A small sound classifier, trained from scratch.
Model: 11.3M parameters, waveform 16khz input, arch jasper.
Training: cautious_adamw at rate 0.004, batches of 128, held-out accuracy 99%.
Data: trained on read English sentences (LibriTTS-R), 15625 training examples, 149.9 epochs.
Rows from block 9 of a small sound classifier, named by matrix and row number. Rows with one number belong to one channel. Each number is 128 + 32 x the weight over its row's rms, rounded and kept within 0 to 255. All counts start at 0. Numbers have three digits each. After the name is the row's rms in percent of the matrix's.
After each channel's rows are labels from the 100 clips, of 14976, where the channel reaches its highest value: "top examples" is what is common among them. Only what is clearly more common there than usual is listed. The data: read English sentences (LibriTTS-R).
# convs0: first width-9 conv (model.blocks.9.convs.0.weight, 288x288x9, each kernel summed), inputs 72-143
# convs1: second width-9 conv (model.blocks.9.convs.1.weight, 288x288x9, transposed, each kernel summed), outputs 72-143

convs0.209 146:157111115133128086041093098074150122103096107147132123013157062093104144084089109133141109104077094124112116104113106140095158116113092108069116107136137102132108103097094165087047111097097065154109126084093027121130
convs1.209 094:178173072205123141156177099158168117128155129135100183088161063159204129096216135172136176119126146154208101124129150113133135132089241144126151197137125121180149162144163148140168114109087205123132117198172130125129
top examples: voice: male

convs0.162 093:107092166179113055115090124117124130082101110120129063118090132079077103018114156082125115086077090104110175096107113110138116132161097083070060073114096110057116150147081125106063119100141086099165114102088124109078
convs1.162 088:124137135081128143141120138078103161117148109126147166070139109165163128087006149154139199106115138065213151071134174161137128119170122164104157158138107121101115173162188145126162127146147175185096155217097144141094
top examples: voice: male

convs0.24 157:116136132118111165102187169183083126144164148131116109141099054134126132092131162131154194097070140128142140145132109117158149126101091133115141196149145145192178150110126114243107130111110184105104150119148105153149
convs1.24 167:133148138121143154139065107093136141014077076127147115130138103110094125137128113098111111127137112106108116071134139123091099142121155111137142061138103146179130127067106063057132127087075070101104109095132115120077
top examples: voice: female

convs0.50 108:187197144125116087119104089117162143131112081149131229185197141189205130134180075128138123178153117131138138095125138155119094141113180138132095097137139122079121075151190161107162099090093102156187137135116181164117
convs1.50 112:148053119143148139114105110172138132101123096122124035062127147073141137086130157151155151073156126137115139124125121140131156100134186138135161085159125124152143164087073141067101118126089188058120139072133108143130
top examples: voice: male

convs0.35 105:096101101151135077122141124076115081051174073115120091144107106039087094089135113126142101088058127122128091139110131101133122128133092108148138114122103141087125120126077112056063097171073126106103131085099118127141
convs1.35 102:140094115084110117095157130080109156204114169117158136103119110135083141106052138139099138146141115086173166090150178147139124104184007128086148164125128124123082117137107146210168147081108188065066103197105170135087
top examples: voice: male

convs0.231 091:124130120142195067157070162084086113171107109125124112137129108089118095133180159109156118065064120131136119034119126112147073144105087071166158045144128147083140149152121115089116135148155162124118136125115123154023
convs1.231 076:113148140108100122046101111111138213168167129118137111124126060165119145090091123136125133128137145150175141079145153152118141139156029150090142111141136124042081144129152146149078130165109120163111177222143093133112
top examples: voice: female

convs0.39 157:145173153122116091149118157166094158147164156137105205207130105198191126145118144130113224151094124129153157131116132150135119140126195175103097165154157113103156160129195132170194150148156193104147155184176186131138
convs1.39 152:129061149121121142129053118119150152108095120124134095128133108042047130130102112104109098144126123128089127102130109117105107114108087111130129051135125139124122123062043087086090132111070065107072137024116081117109
top examples: voice: male

convs0.238 094:078100144182134092126068131075121116103143123105124066111082171075088090058121153102130111065095091120113152080127149114119109127154108058118102090105108135071095119157090128073074116093127082105155119087077117120107
convs1.238 093:145140138106122128117146155095107167126127128123162164091144084139156135070057148142118188094120141092225151057135167149130139109154120137110127128132126121082098178171166145144153133156190198167116151216094141140075
top examples: voice: male

convs0.160 101:109086116103132180140153104105140137201034114137128131077150195063063129175200045108127100174187152127100121150152109121113157112113177110206178123122138159218132131101055117144094133110103125113180149098126089143103
convs1.160 103:142152120152143101124125132178130109155133140132157155155160087131116137125129086120139118174103060159065126114108124156121153122149157174138095113145134113136166101072144115158048144041089133093109046131153042134127
top examples: voice: female

convs0.2 100:161154140114112110118118082110141139120115061148144191181187159176157136186160043124140079190173149130148129096146120139114098131142187133147103078144134122105115057109166147105156093099100102180162140133120152143103
convs1.2 092:146066122156135126085121095161125121130103103123118047150114181079142139019125139146143132092125117168096139135129098124119140104094209126079114082134138120150147139111072131088105128088084185049156116064127111154127
top examples: voice: female

convs0.152 061:164138129159127173165138123125159124131102116183176222094198123123147155134143086104126122145116122163121135137149107136145145126110180104137141069108154146099127112131171122161125147153122090122133121109127122165056
convs1.152 085:177087125145074100142145126148103146139189061106146111154181112049050139136143099151099074138190110134153136124095085110129114090090148145140134147153140122138057153115062091084201126091113121142128114133140223138151
top examples: voice: female

convs0.56 097:114135112147169068163085120029100134126134116119134086126120126088123083113169124089155104070050127119124123063116115095153060143116086092160135090114145152056138184146122113074101144161138100101114152103113107158088
convs1.56 074:096152127107097129037106090097137173166139139117148146092124038159139134065030141133109119121126132125187142081155148131108140130163039130090151118131144117083076153159166139146084131151167140125107150231129087119102
top examples: voice: male

convs0.202 064:122145177144131132171108194165153124161109108202134182102166113151172156142141109114162130125140121186118160138165113132138134129099103103150142120102151156132152123134184101164155134155104116109112122107108153190090
convs1.202 085:183079127139083120146160124104088143146180068104138137126187100032047136139139104179106092141168118105162130130110083119132114077086156130149153137153126124148066140140050089079210138104158113146133122101133222129128
top examples: voice: female

convs0.220 105:078071112163147062089094170153140123150118128154090085087069117093112121040134151133107079118094097142102117076136137132114118116109098126068116101125171124129154157131096126077050101120091119105079135068113100116067
convs1.220 105:128180108093137139139098117083113203126135102128148165022134082153203139104096120155108202132095162089233140082114165130129125125135208116073191147137070137105130190116184146132121145154093225150146186217123088143075
top examples: voice: male

convs0.268 106:186178155129109080114117074124145145100128058154149215162181138183193136127152067133132119186150098133146143108132135144110116134120189135098104108136144112117116048137178169096144092096082098152172122128116169156132
convs1.268 111:144062116155136144127104121171149133092103090125121026087125159078151137073144159139161157050162134137104132111129120138141156109132180121140166080154134130152148165088080144070126119122088193057139144083126122144125
top examples: voice: male

convs0.215 085:102118135167119066107075121098137112112106116106111111109096160090089108046088141095119118086100084104095158088113138130125067124136114089077087079113109122065084142140103129100086118092123092103150133119081114111082
convs1.215 075:156131141084109161140176173071103160094129120127154215087133106132158140116061156137118209134117138066204154061145171170125132112119139150113168126132124139130137191189161159127168141161172148180125160203103142153095
top examples: voice: male

convs0.178 086:140079087115149071124110161100126137167099117126102106062160078036079100134194173114193099066072137139138093057135120092141104135091050050176122104130103158061112112133081132133095132103158136162122130058107051153086
convs1.178 084:118176169133110079079087083139141171139155091118147102123138095167108130094099146131097172113162130167173173070133136129120132131129088180103162161141136136087100165082145145171124140149057149136120133214152123144129
top examples: voice: female

convs0.184 087:127062107120155097134187151096123164219136154114112128063148104048058101125180115125160099103087115136117111149135131091148128116110122105157125113129118143138089119123055116108100139122162114144139127053126084156124
convs1.184 103:151169176142101119080039124148122159077137103131147084107140071144110138112109152097110152114141140150123163042124137141123129139132042170089159097144127145132072147076139113154118127152084115128095128156144087143092
top examples: voice: female

convs0.74 060:124152161148122166178130140130162121161101109182195189092183095158167162140147084114181139132117122162139154141145124136148128131103124101154148098099146153115123110127181119175145138146102107106121130106119129196065
convs1.74 087:164078125142078121152145134126088146124186059107150127135183098037053137131152104168096080132182110125148149107106075125122110085092148129147134147157137125141062155118049090082198139102129113140124109124141223153133
top examples: voice: female

convs0.281 158:152179159118110083157123151160089181145164148131110213206131133197190120150118144125118227170112131128156165137101136152127116140129208175114106162142166108107155172146193132157197154151151194116143145184179192129147
convs1.281 147:117041133119121144128037127119153157117106125121133080125127114046065129120091119110108100135119131123078117108132099104105105118109083103125117049129118135105132129064047098087074133131077077108076134017101073124118
top examples: voice: male

convs0.97 056:144145134144132146182122126120158106143103116174180238074208079134174134132127082098137107127100124161108125142141103131148138119107155105136123069102153148086135115122174115166132139156117087133122130114114105178066
convs1.97 083:173071132150080119143159123138108151144182062107149114164186120044059130136165093158104074147168108135158145131106083121138117081093136136152144138154141125151051155130062088093202136100129116142127119129148225150143
top examples: voice: female

convs0.76 084:139155076145079173242097130134135145120121124126158193164145156126172083205159144126154149163104127129093103135113198116132079134080137189228199152142161123180094127123162113128187126208129118102185152179156128131128
convs1.76 075:156140144084108111098091057064152125127115183120106141104111138137128129112118135139084081128162124096118144077153118099068089122100105125106188101112145129107153099130134121145072148124156035085135109162096086129075
top examples: voice: male

convs0.263 074:172113096156076126155102126096128171084134118110102151127189091102134121187118160131166161096113147136122107087103114071140140139122097073175105078066098147028096163126106157091149129137186094116123079103088106144136
convs1.263 076:169147145136094148106130088202134114105189087115128103108190136121023122052082092113101193078191113143112170152131127102106102139125137190105075161127140134100089151116103092172165116117111099146100074102091115132219
top examples: voice: female

convs0.113 091:178175129132129069115105104097167149134131081145141210174179121211248113164166090132138118152131105130126133099094140156111104139106161143119094121142130129124121084145205142120129086111074106142171138077101164156115
convs1.113 097:146080122169140152120085095172124130113124131121123068009125120061127132088141140144151150091133127136149142114125126139132154109133217137117166097168116129130138176082078137089114121154101194057098140039132091132113
top examples: voice: male

convs0.175 077:137155173156131103147140197174151147212112177183127159122147097157159161122170162122130114139109125162153168136140124130158138141122120120130166108151171141147163156140166129183134150153132152160121160123158155192079
convs1.175 083:170084127102062098137159145095087151140170038103135080116175093020039130115094120157100095112148151092110116105106093095125118085091128129129117115155117131104069159121041097062158115158131088134116181092126181123113
top examples: voice: female

convs0.123 105:091143116156169060164061134048105128110158109118133087130114122083117083110169134093158111060058122128129141052125117106145062147102083063158123094109126145041139168142117116077095135157142118119123147115100114159077
convs1.123 079:112155125105100116032145106110135174180139142119151132102126053157123131072055137130111128126147119125211143086160150121110149131155051129094140112140141121086080149154166142149096133149176172122138147236110093116105
top examples: voice: male

convs0.182 064:145136139147122122160127125097153127163121119198162180054180103165172171149140096119181120106108132167137128138158116122165146126112113091136136073098155148109127130120194129172158152151090106167107131108109119192103
convs1.182 084:172078128130079119145144125122088143146183051105145111138179088035049118126153104168096082126168118125141147128112082115132103081096138133132138138162133117141059158125048095072201135115137109138121114131142213145142
top examples: voice: female

convs0.168 065:121167167150120163170136150150165119171114107179186194121187097155173144160149094113170127141124123177134165149150117135151124130107118100153149108113153151123130120130182112178140144143116105095122117104122138202080
convs1.168 085:174073130149086120152146126116085149125179065099145132140184101033053147128152098169102084142176113119154145111107080126124109084095143129140136139151136126136061155124047080082206143098136117134118119119135227147131
top examples: voice: female

convs0.221 124:106167173131114166137218141110168122167157147162160126126135116139151143142146102141157131146119174150180160181163150150129176135128181134163179154149141127199112096120138128195105142130148179099164118120139098150167
convs1.221 116:132108153135111147105100107122079137059105103121154107127132066048000133101140093091083092093132095125122148090108123091093073111074124114062138086139105138161095129106046083114158126097111089117065078098085134138077
top examples: voice: female

convs0.67 124:089103117160139084160060120034121109083165111112116070141089159095114089116134124098143114049085107114114123064129118102130093142129100065130102078080105143031094138152115116074074121151145061108150133100088123138105
convs1.67 100:131118131078112113056156119101095148165141148127151128113128071134111128086044164117112155113138100079191160076153152131097134120172031127093136122121121114121092143195142131165151130123172182103102123190093141116099
top examples: voice: male

convs0.73 098:131103142182136128135135122134120162077103115117098115136150113091058148126135130145165128103180147133153132072141088120167116148158144050153120054115098165042055129113084141120156131059182144154175093173093163139075
convs1.73 105:142125153078088106105153124180115130144194117112145082166153144159064123069164091106118178089182099165130170146111112106078123119129131174070093179130113122125103149095122104210189129116109176127141098159110186138179
top examples: voice: female

convs0.181 100:123082128137151087195061157090111119113144094119101088180122149098112114165165149109141107080121167147134118055111097096127074121102051085184165087110124173063143136114111136098134146127126146091128152145120169165071
convs1.181 077:123160095109117106037107101139145166203166173121125151128136096168090122074108117149143149113141132159162120125145123129111135140131098114081114134122122114079048129143149118235124119160047138116076162191113106101115
top examples: voice: male

convs0.57 110:121110106125174064183062153096103118136130102120088090186127117101133097148185148098132095072065137131141117064112107100125057143111060094168151096130121154066147154118132118071124140128151136106112158148120145165095
convs1.57 082:111177119088104120055111123112152193208148149121146181117127085164135130090092124143130118130143147152181130086146131136129149132127095119092155128129135126091084163136167148193059133180107132140114175235142091124085
top examples: voice: male

convs0.165 115:156099130136153073138165174088099181145134121131115170144141101099102140130128147130156111094101107122193137130144133099175140143123196122136100116131168119138121181128106140130175166140224146143149080124127191159132
convs1.165 111:157114175105102127116092136120114144078136111125137073062142123095051120078102091126091163078136143111135150075134131099086079122124108150072086070129099146071063146124090110152164120158135117169134165104079138149115
top examples: voice: female

convs0.208 163:148183159109114087154112141155105158152154158120119230204136123195190124161126136134107223156112142125170164127092144148136122143144198176109103161159144106092149156147192132161201146147158205131151146184169196122134
convs1.208 161:122040147119126139129053120119152149107099122126136077119135103033047126127088116114119103149120129117078125102132111111110110118116083108130123053125119131112127125062044094089073129121074070103072130015115072123112
top examples: voice: male

convs0.109 153:147160148108097174153189153132110123147165142147174170207145152156137135139130143111122129203136166133169140182136126129124131134113207207174177181147150122200130158108150127173162163153128181146139085144190178113191
convs1.109 126:111088148136123141124064096082117138103099105114140106108100079072101136103099088113095094070096102098106118078114118078091079105076098088079136061129085140142167117084086100097053122128141088139050105034069082115066
top examples: voice: female

convs0.144 074:128104070162133125181058108067118108086153111109121102152108181077110070109147108076141136104063110109044101109132111094136094140104119122167150101092139137103090152130115108081081126168123046081141139125119113148142
convs1.144 068:127136151061107104055098087088118126153135149131138178123113090163116139099050135137095100132151114101162150064170133123069117121147002120077122113121155112056110129153158124159119148118165069080073132196124135122099
top examples: voice: male

convs0.207 097:114162161135097179140214154103145112139172099169186146143151151149167134152149094127163107169144129150140153186155143139116146128108164130150149186109129134183118089133150127178122128123121135141157116100123132175183
convs1.207 087:145103126132113127117081136133064146085118069113150159129160060041018136127106094119090093127142097115130151061093093121126109093076136117077137120151093126142083140104026083097163135102151102139082097124140157139037
top examples: voice: female

convs0.125 098:160064107131115133127163135062132099115137150178092105055118133115107152158122137128166126094117159157113123169119107122169178109141066117146122112112118145051106104142140171108139160133170125211126143076119092162143
convs1.125 108:179127141143120169100130104126098089145156060123124111080170063054053102144074098176110125136115107107108125141121111097129110112119039170127107176134093111184095118138050171080157088109106096163074107131154092093120
top examples: voice: female

convs0.54 104:091108121178151074140066121069109100078140112105112070137092137058097087089146144119144095064078091115116103064106099115129132135148091055132106058092084137055098130139086116080059103137129071104136134095065136116104
convs1.54 098:143089136088107117078172145102090160168126142117156139108117103134089143064030140112125171120157091077171168119143181158127131108176034145082165150122118118140095153163124124193173143099121171083073080205076186132111
top examples: voice: male

convs0.121 084:095039097103136095120186156107116134188127128116131123074120109010034101094140118137122062097079097147158104162125121109116148103112128107114124106134099104163082095139035117099083109138161117137122109041097091113147
convs1.121 107:148138175133119111091068115136104160101124125124157116078152106142107142148076141132108152148143133124157165063122145140119119119138040177089171101153113141152089148064121123163150131127034161136085107152144100143101
top examples: voice: female

convs0.170 066:141138157141133118163108162137153120149110124203131168086164118151161173152141105114177139125130133178124155148184116121158151128117106106132139101108150149119139130128182128159153140143097125131114133108116137180111
convs1.170 085:176077115129081121153159129112094144153185060109141126129182096035039122127133109164103078133169120109139122135102081114127103082087143133136148136159130127145057143138055097067205128103151102149130115111133216131133
top examples: voice: female

convs0.82 105:147120146139118093181115151094111128130160160193104162129114105165190175137115130156171144117091126150170164138161124143151167128164097153104106129107137128084163186141181181137158168181134146169091132140122150172163
convs1.82 099:193126129140087162122147119133110114185181059105099085118159107065079099127129116180103094121155115126131105170107096117139138089089116154144111165160123114100066125125078124068203094110079088150142106132173153099161
top examples: voice: female

convs0.205 091:120160145123118136157156119169128137127063082137115134158150148157133148206165080137147090153199180130155128108143117142126117134131163093188151039131111144111146120091148100130147120123127136170168157177116122142042
convs1.205 082:146090124127123108077097131168115107148141138127119035253131136109106132048127116137133117131079067159072121142118074099105128126077146143072078106133133098138160094120076115155078134035089137036152045076129085150133
top examples: voice: female

convs0.63 108:185190150142129092125094106139168150125110095145104226184193156197221137137189100132127122169181122139124142099114135165125110152105204154138094136123146132084131122153190143126156102098104114136195153132122202158107
convs1.63 105:144069111147132146113097115173147123115137104117128041035128128070141131111119154143155157080143128129120128118126121122125159109127201124152164094158112125123145172066079148076099122144086172052103141063120095137129
top examples: voice: male

convs0.83 126:107066117147135091081105148120132106081102096146108105086083087087093140043097154118126081090058081113091111090149161109110159127166103096051126083096115106137101162145083133108065094128089089110087112075086104111074
convs1.83 107:148161129089155144169094145092125188125091119136145172022134139140174137082098127145143217095167168062217148075116186159135118126160195156096142146133083137093117215125171122152176139161111187161121187177084141153043
top examples: voice: male

convs0.61 171:155186158100117089165113137151104167146161151121122227207139162196188129163124124134120226165133161125167165132097144151128120143154204185132125156145153107096153169149192132153198150148154195131139132190177194124146
convs1.61 170:112024140116121138120046130114150159112110131127131069113124102042066128123080121113108103139113130111069121099127106102107108116116080106125118051126107133087129131062044104097061132131085083099072138009101066126107
top examples: voice: male

convs0.89 111:165188154174103086119136083122157158067164050141152175159167154188154145102107090132125098155153135132166145144137159158127093136151202126077068113141139111061116065135180164101156088126126100173153122182119171110155
convs1.89 110:146065118150116136125107139156138145092099097129114000178136191088150126100159156123158150020145126156032130115141114132137151115121179107149159085132155121150151158099073152077120122098119139050177125073136119137126
top examples: voice: male