config.yaml
input: "waveform_16khz"
num_classes: 2
norm: "batchnorm"
hidden_act: "relu"
depths: [2, 5, 5]
kernel_size: 9
wave_channels: 96
wave_strides: [5, 4, 4, 2]
optimizer: "cautious_adamw"
beta2: 0.95
epochs: 149.9
lr_schedule: "poly"
final_lr_fraction: 0
weight_decay: 0.03
Rows from block 5 of a small sound classifier, named by matrix and row number. Rows with one number belong to one channel. Each number is 128 + 24 x the weight over its row's rms, rounded and kept within 0 to 255. All counts start at 0. Numbers have three digits each. After the name is the row's rms in percent of the matrix's.
After each channel's rows are labels from the 100 clips, of 14976, where the channel reaches its highest value: "responds to" is what is common among them. Only what is clearly more common there than usual is listed. The data: read English sentences (LibriTTS-R).
# convs0: first width-9 conv (model.blocks.5.convs.0.weight, 192x192x9, each kernel summed), inputs 0-95
# convs1: second width-9 conv (model.blocks.5.convs.1.weight, 192x192x9, transposed, each kernel summed), outputs 0-95

convs0.74 093:099135185113102107160150095171098156153142144137102134108102085136107138148173100129121123171128147100137115140103155160101101144186086147132129129129146113161142177105105131098140109136153151123087131163132099153119133152134142116114151144105096159154145084153118130138170158127120088142
convs1.74 113:093103080088107111143126117117107091110079095104122135100097100116130127178092130133119102120105139106136115138096117115110091075090095126130101102110116113155105093115098135098132106144173128120099099077089071100150160121127117067122118140116093156099132116133097092133142107155137125120
responds to: voice: male

convs0.185 212:148123142137150165101131155106149129152171145149159144137153141151150145135136149145170150136136117125167152132140149157150143136143150153142141126128163153125147122138142140152147146156210163160151159164132104137148117145155151169154114146155106136145149164157110099167120173190159150160
convs1.185 179:123109112108114107121127125102109110108131133149124137108117110102141122147103142123174094124105075102172129118106102098122110128105113131119097100103103136103094127106125117116116130095156099151109096135121097120131102117088096139158079118144102105121142126085105106168118099177135133108
responds to: voice: male

convs0.109 081:145130139123140074145138129131129119108148089169143104132122128139139095124131138085129077173092111149154128104134082104153128126122135126087071110110087148128094130127138099124122085097084088140123076134095135125099116135089087148136123101137133128119142118090130125131119105108141140092
convs1.109 067:131146105142125107119156130126134127121108114146119098138149153098126109127083112092093114154076092152117148114144097110133140127099140155112115147155080142110098115148141093142120134105128095129137115098119179119093129153083093113112137095126159112157110147081157112119137110109129130103
responds to: voice: female

convs0.59 059:127097157098108127135108100108113154160124157088104172100109114156116173105151104170102143107161127118129101158108169147102104164168099125173151136119164091145150159112114166107140126132126125097111139131144154159157126136148163129099134138106139157143141118147125140127150124144104096145
convs1.59 084:131122133104102114159126091147095145110104095090131135102115113082131161170106128149120108119093102106141121177110092112119093136117094125161111104103079120135101101108123158116141104141143117111100118098109093126125175110114094097124139165109100148105151116124113107142171120167124117131
responds to: voice: male

convs0.13 086:136082142120125132135076135103123172151113171102120143110139145151099162067095124163123121076165120148126147143118162137113146178122141132166125120127160146149159147112128146143142120116117139119125142113134199121151111116148164117123092123131164150119135134153135128114146123156130122132
convs1.13 085:139116141118103092167110107133091156126100102129138133104116132091119155158107113146122108137094100103152103176106087088127106142135101128144120107098095142136090100116140144123162099117160102110099103107104098130115158106107083103136125157109093161108160109102100117151158088143122115094
responds to: voice: male

convs0.170 115:134155119130127077129161125128150099109118103147131112142105126126126101157114141107117078139098119191118107111154107105145140107100140125105074119108106120120115124144121103115123085135103105116146080109116174120118096135114104114111127085119189122119141108109185113103116097121118148130
convs1.170 095:128127094132129099102119126154113112122100120137127092122136138083124104105090123087120093140071095141104146104128081128120128118108130130103091133126071129109103098121138080134117152104119085132125094101120141131085120145096088112120126107133139078137100130096143128099128119115132108088
responds to: voice: female

convs0.54 073:124086101132105132095101132087111096077107064148113085115103098075140067078084118091144106132081108127120130096115090128121121096082137129080104117136110120124103121104123084110107114149105130152109116132099141086116118122114102115143153112132118126101118112113118127118108118103155120150
convs1.54 060:111152152142139144083168152176145157107144128130104071144119126155113097158132110078127143120105129132136136076136106144090140150134144106071152139162130107090106134127140077134118153130144156148147141157092111116119103136103102139140154102139136117127139147134129083113103132115130106152
responds to: voice: female

convs0.73 096:111114189142121115128132133128117108143133149145123144121103090126105161130181126145155135126121107128137143146128147182114115161182107194141124095104147128134148161118114139102123124137146192175123122146153130162144105137145148111164137143137131140164151111173144121120136160178174106150
convs1.73 115:119099094092115113153132125112116109104089105134106124096091095104141123152102147130150115133120123102150110136091114111109094105093107131125105093097107104141119101092098127093115133128152126131105089094110086107154149116117116090136109162126093154094147129131093108132152116157130139108
responds to: voice: male

convs0.31 067:132081123143109153112091163028124092079130082146117119109111101091123115061101125124182131109119101117108137129110106150117147120119155150117131099166135153117145107107129108111127131153146146157116129120120156103132120117132121127158142126137109095101118129149109108118082115137178122162
convs1.31 064:151147151120136159092187156153131160109134118135105098114117104130131116145120127100142161167113119118130144090106095143101120131123136129096156124165099121094122124099105091110092175159139154167116132155121111106107112145117108153171142130143135107113137147134119102118118149125163127157
responds to: voice: female

convs0.129 108:124096078125113105098124123111128089077109064147118111124115123110120072105091125095124087141091098155125118097127101113127129082071139112084075096120108116132099118125111086116100100126077109125131107115100119102122116120116112110112105106120129136093126117110124120136118105102123128113
convs1.129 091:153145107136143133088139137169137134111138125170141070133149138147149072126115134077126123162098153139096155081128108161138130118109146154076131156167127143087106126132151090146114159128098135139132144139097109112125094146115108119161163104144118125146111140114119102103097122137164132155
responds to: voice: female

convs0.190 117:116129098116122099106139125105136097098108067137101118118125131126113085136122127096114091125091094161116110097125103106131128088095129110092079081093095107139095110125092103119112108113079110105139103110100084123107130121103107105104086106101119123108123119099118117139131110130105131106
convs1.190 113:159118096132144129110111142164132115122121124165140081131144141151149078089107138085142104152092160125089154082125115166140124115098140162085110158138144149080117104121145098146108157137100149149128132130093102114124081136127117102161166111149109122143100149129118102101084143144163132147
responds to: voice: female

convs0.99 090:100111208139118118117127124133114132155125157132112155119110089130108163125190117145148141120120112114136133154121150166101118165197105181154134097108145107148148168115105153107142128129145176145117130151158113173142115139135156107133122141124117147166162125168132123122147165172142103146
convs1.99 123:114105092091110120156132121105110110107087103128104127090089090098143125157095137124145110126109120105143107132088114116104092107089108131125100095102109111147107095097107130088122129132150130129100096090107085102148152118120115085133110165123099150102135122127094097133151122164118131119
responds to: voice: male

convs0.41 135:107136146127122114058147112122129159139104173127112163129122126152094169145118128165127146117153134143116135153136173144114128148137121140169160129142182115132155138127105153119129120131201138128128135118128148125145101125152170114121096121119141141161141132171142078123136108163128124152
convs1.41 162:137109094108123089120128119123119114102078085140140119113107117086133115169088149118153085139081102127132111122116083099141113112091116135116093098114087141131074087121132118114132107112177102129115072084083095108121134097086080084151088122126111132103135120096116084129123088167141155088
responds to: voice: male

convs0.26 100:140077138109126127116077116126123131156139180111127136114137136158128158074106128155121111116145146137144128119119160178122121145132115159153113147123159124144142148116130137136135115140111168116125133141108179125146108144144156129112144126126155161175136126146135128126112159170113132149
convs1.26 099:141112125106107099157107094145099148132115112124147153102119121105103170167107129156098100109094119092176118165107110088134094126120091125169115109087116128138095106109135149120122097093185102110091109121105092119135156117108105120116126144115080172106180102106089117178145093151134126113
responds to: voice: male

convs0.127 101:119084090127119100096105118095124099089121061141122108126122122100124072099093124092117096146090095141129127098126093098127121089088126110087097100114099116136104125126106089117098109111084093127127115116099136101113118120112103123114110108116139122084129102100125120141121110089129125112
convs1.127 076:144148121139142131099154139160133151108147121180132066133144137146143083144135120087139129171111156145117154088122118165125136133115147133081137161172127134103101133142149093143142139124111127133142146160108106119115090145116110139149167085140128121149127138108126102118103114124157119139
responds to: voice: female

convs0.158 095:149084117115155116159066146140138149141139145116151141106169162133128143061100142141114111051143121145136143142118117120143129164114143121138116122087110144115140117119116132171139120071102117117143130139142166106125119124111117148107111108126157118146122131110122156132125117134113143088
convs1.158 064:156137152152129147189108141171127154176131143118154126130138142116161143136153150140210177120144097107159132143147149085134137149175132141140142108065134164114142125139149129141169103127108146165132150152123120110130115124153146146165130143149123149115142132133130127141141159148158137119
responds to: voice: male

convs0.141 122:112125176127116137081140123132113111145107161143116159109113106156102158146143117152156134121119113147118127130118151177109111136153104177150128099108164119112144131108105146108128135136179181154108142122125154140138097132140152107149109147130149144175146144167146085117114161198149106155
convs1.141 150:124096098091118108138120120120114119109090109141116126092094101099134120160103141122155102123105104102147112129087106110113097118098107136120103085102101113138100107096107124097111130109165119135109082096108092111148128108107104092133100145126100142109143124115100102135128115181123136097
responds to: voice: male

convs0.20 101:135105094134146144137079156135149133164154151090151147114168182142118145067076132144104134081156140137142155134117122100138156152121159119145142135096117159123144112124141148164135149090112088095145160150152160103139130146131127146095099122115138128128106122110123169145115138105112143102
convs1.20 110:148135134153136145157090154156140180176134164124165134140145163144159148119138149147201162102153124113159120116139153105145152149157150147144119133109154180135144122138177132148207096131122140156147150152136133118129073146143138144154137098159120134126128154115109152156128161128149140102
responds to: voice: male

convs0.94 093:136091150136118146132087133130124158169139187116101128114113138171132142070106119152117107118140163148148110112119147184100159170126140157145121162132155128150129150114145138119160114151098173096125144147111189132145116146147145120088151144120145174167119130129137137120119172178110118152
convs1.94 104:140119120110109088145107101131096139138100123103150176111125136112111164176106118154103098106107116085162107168104114084141101121125099118163110129102122146136095102116150152125151092099188090112098113110100097115130152126114103106099139141117092167109163101105088124167141108143125106103
responds to: voice: male

convs0.40 126:104147138131118119062156110130130156141091171110107158138115127152089167156109119164120144108150136144107128144138171149112137146130120136163155135134179102129154128130103147123130114134198139114135135117123140123145103126146168111106102117107141147158130131170143087119132102162118123151
convs1.40 133:136109103111112081122125116124118119100080086138138122117106116082129120162087142123142085137087103123136107130117091094141110116094109131124096100114085141141078085129132126112140101106179091124114070077082108108124140098082078088142083122118111139100138113092120086137132078156140148083
responds to: voice: male

convs0.126 122:131092137079114124164081087171095129145147154099118125092136115149135137080139098129112109129123150103147122127091131165111083143140091151128114156093129094152126149097110123131133109130114145096092145163115118135130117153129129135097170123106112147160138112132095148155140163128084103127
convs1.126 103:118092119098115107175077104161104141158112122110137136092109111123075173118116120165093127106128156102162123165100156109126095130122102114160114123090145128131126114100090154116111096113140141115096133124124107110161134109127137125099158124120098160114165111141090115157139106125132114148
responds to: voice: male

convs0.115 106:126157104136123076121170134146143108105118096125125110137112125133121105169108131107106084142105127180130115107149101106143137106097136131100078126108103113115110111143110104119127088125100104099132077128097138110117099124110107124099135083109165117124140111115162101116104099111107137120
convs1.115 092:135112095121137098100106126146124111121093120143138093128144134094125099105078130082127088140060095132109146102123084117129126113098127133095081140121087139114105094117145085137109137104137088127124097101117143132084107148084092113128128108126132087143096120095131126102126125117134118096
responds to: voice: female

convs0.119 075:120084100132114106095113124105127104085090061150121105127114126105121071101099129089119100130090094146113117102129089100124125092090134116085094092122097123134095127128108087119105117106096097117125110096097132099111131111106096106109090117119138124095123114087129115117132107105123133104
convs1.119 054:141159131145139148092152143174141153116143123156127055138139140138157082136131122080123136155100162135115146083133123171113139128113153142069143170161125125078104115135141088147129141124113147141141151154106108129100095138113111141161171103144127110146134144104119091126090138118146117139
responds to: voice: female

convs0.46 104:132130135120122059139148126125134130098133086165134116123113124130127091146124135100119071150098116177135119109134103092142130120107136119099065103117100132136111141132128100116116086107086087119127066125106163130114108131106107138121112084124173131115150105116167125125118090104120140107
convs1.46 076:126135073134133093104126126122119143119097119143130087131147136094114096124091112086096100155079092129102155110130085123117130117103131134095104146161069151121103102121151087147126132097130077136129104091121128122077125143089085110109135093132128087147101118085127115101130107117129109095
responds to: voice: female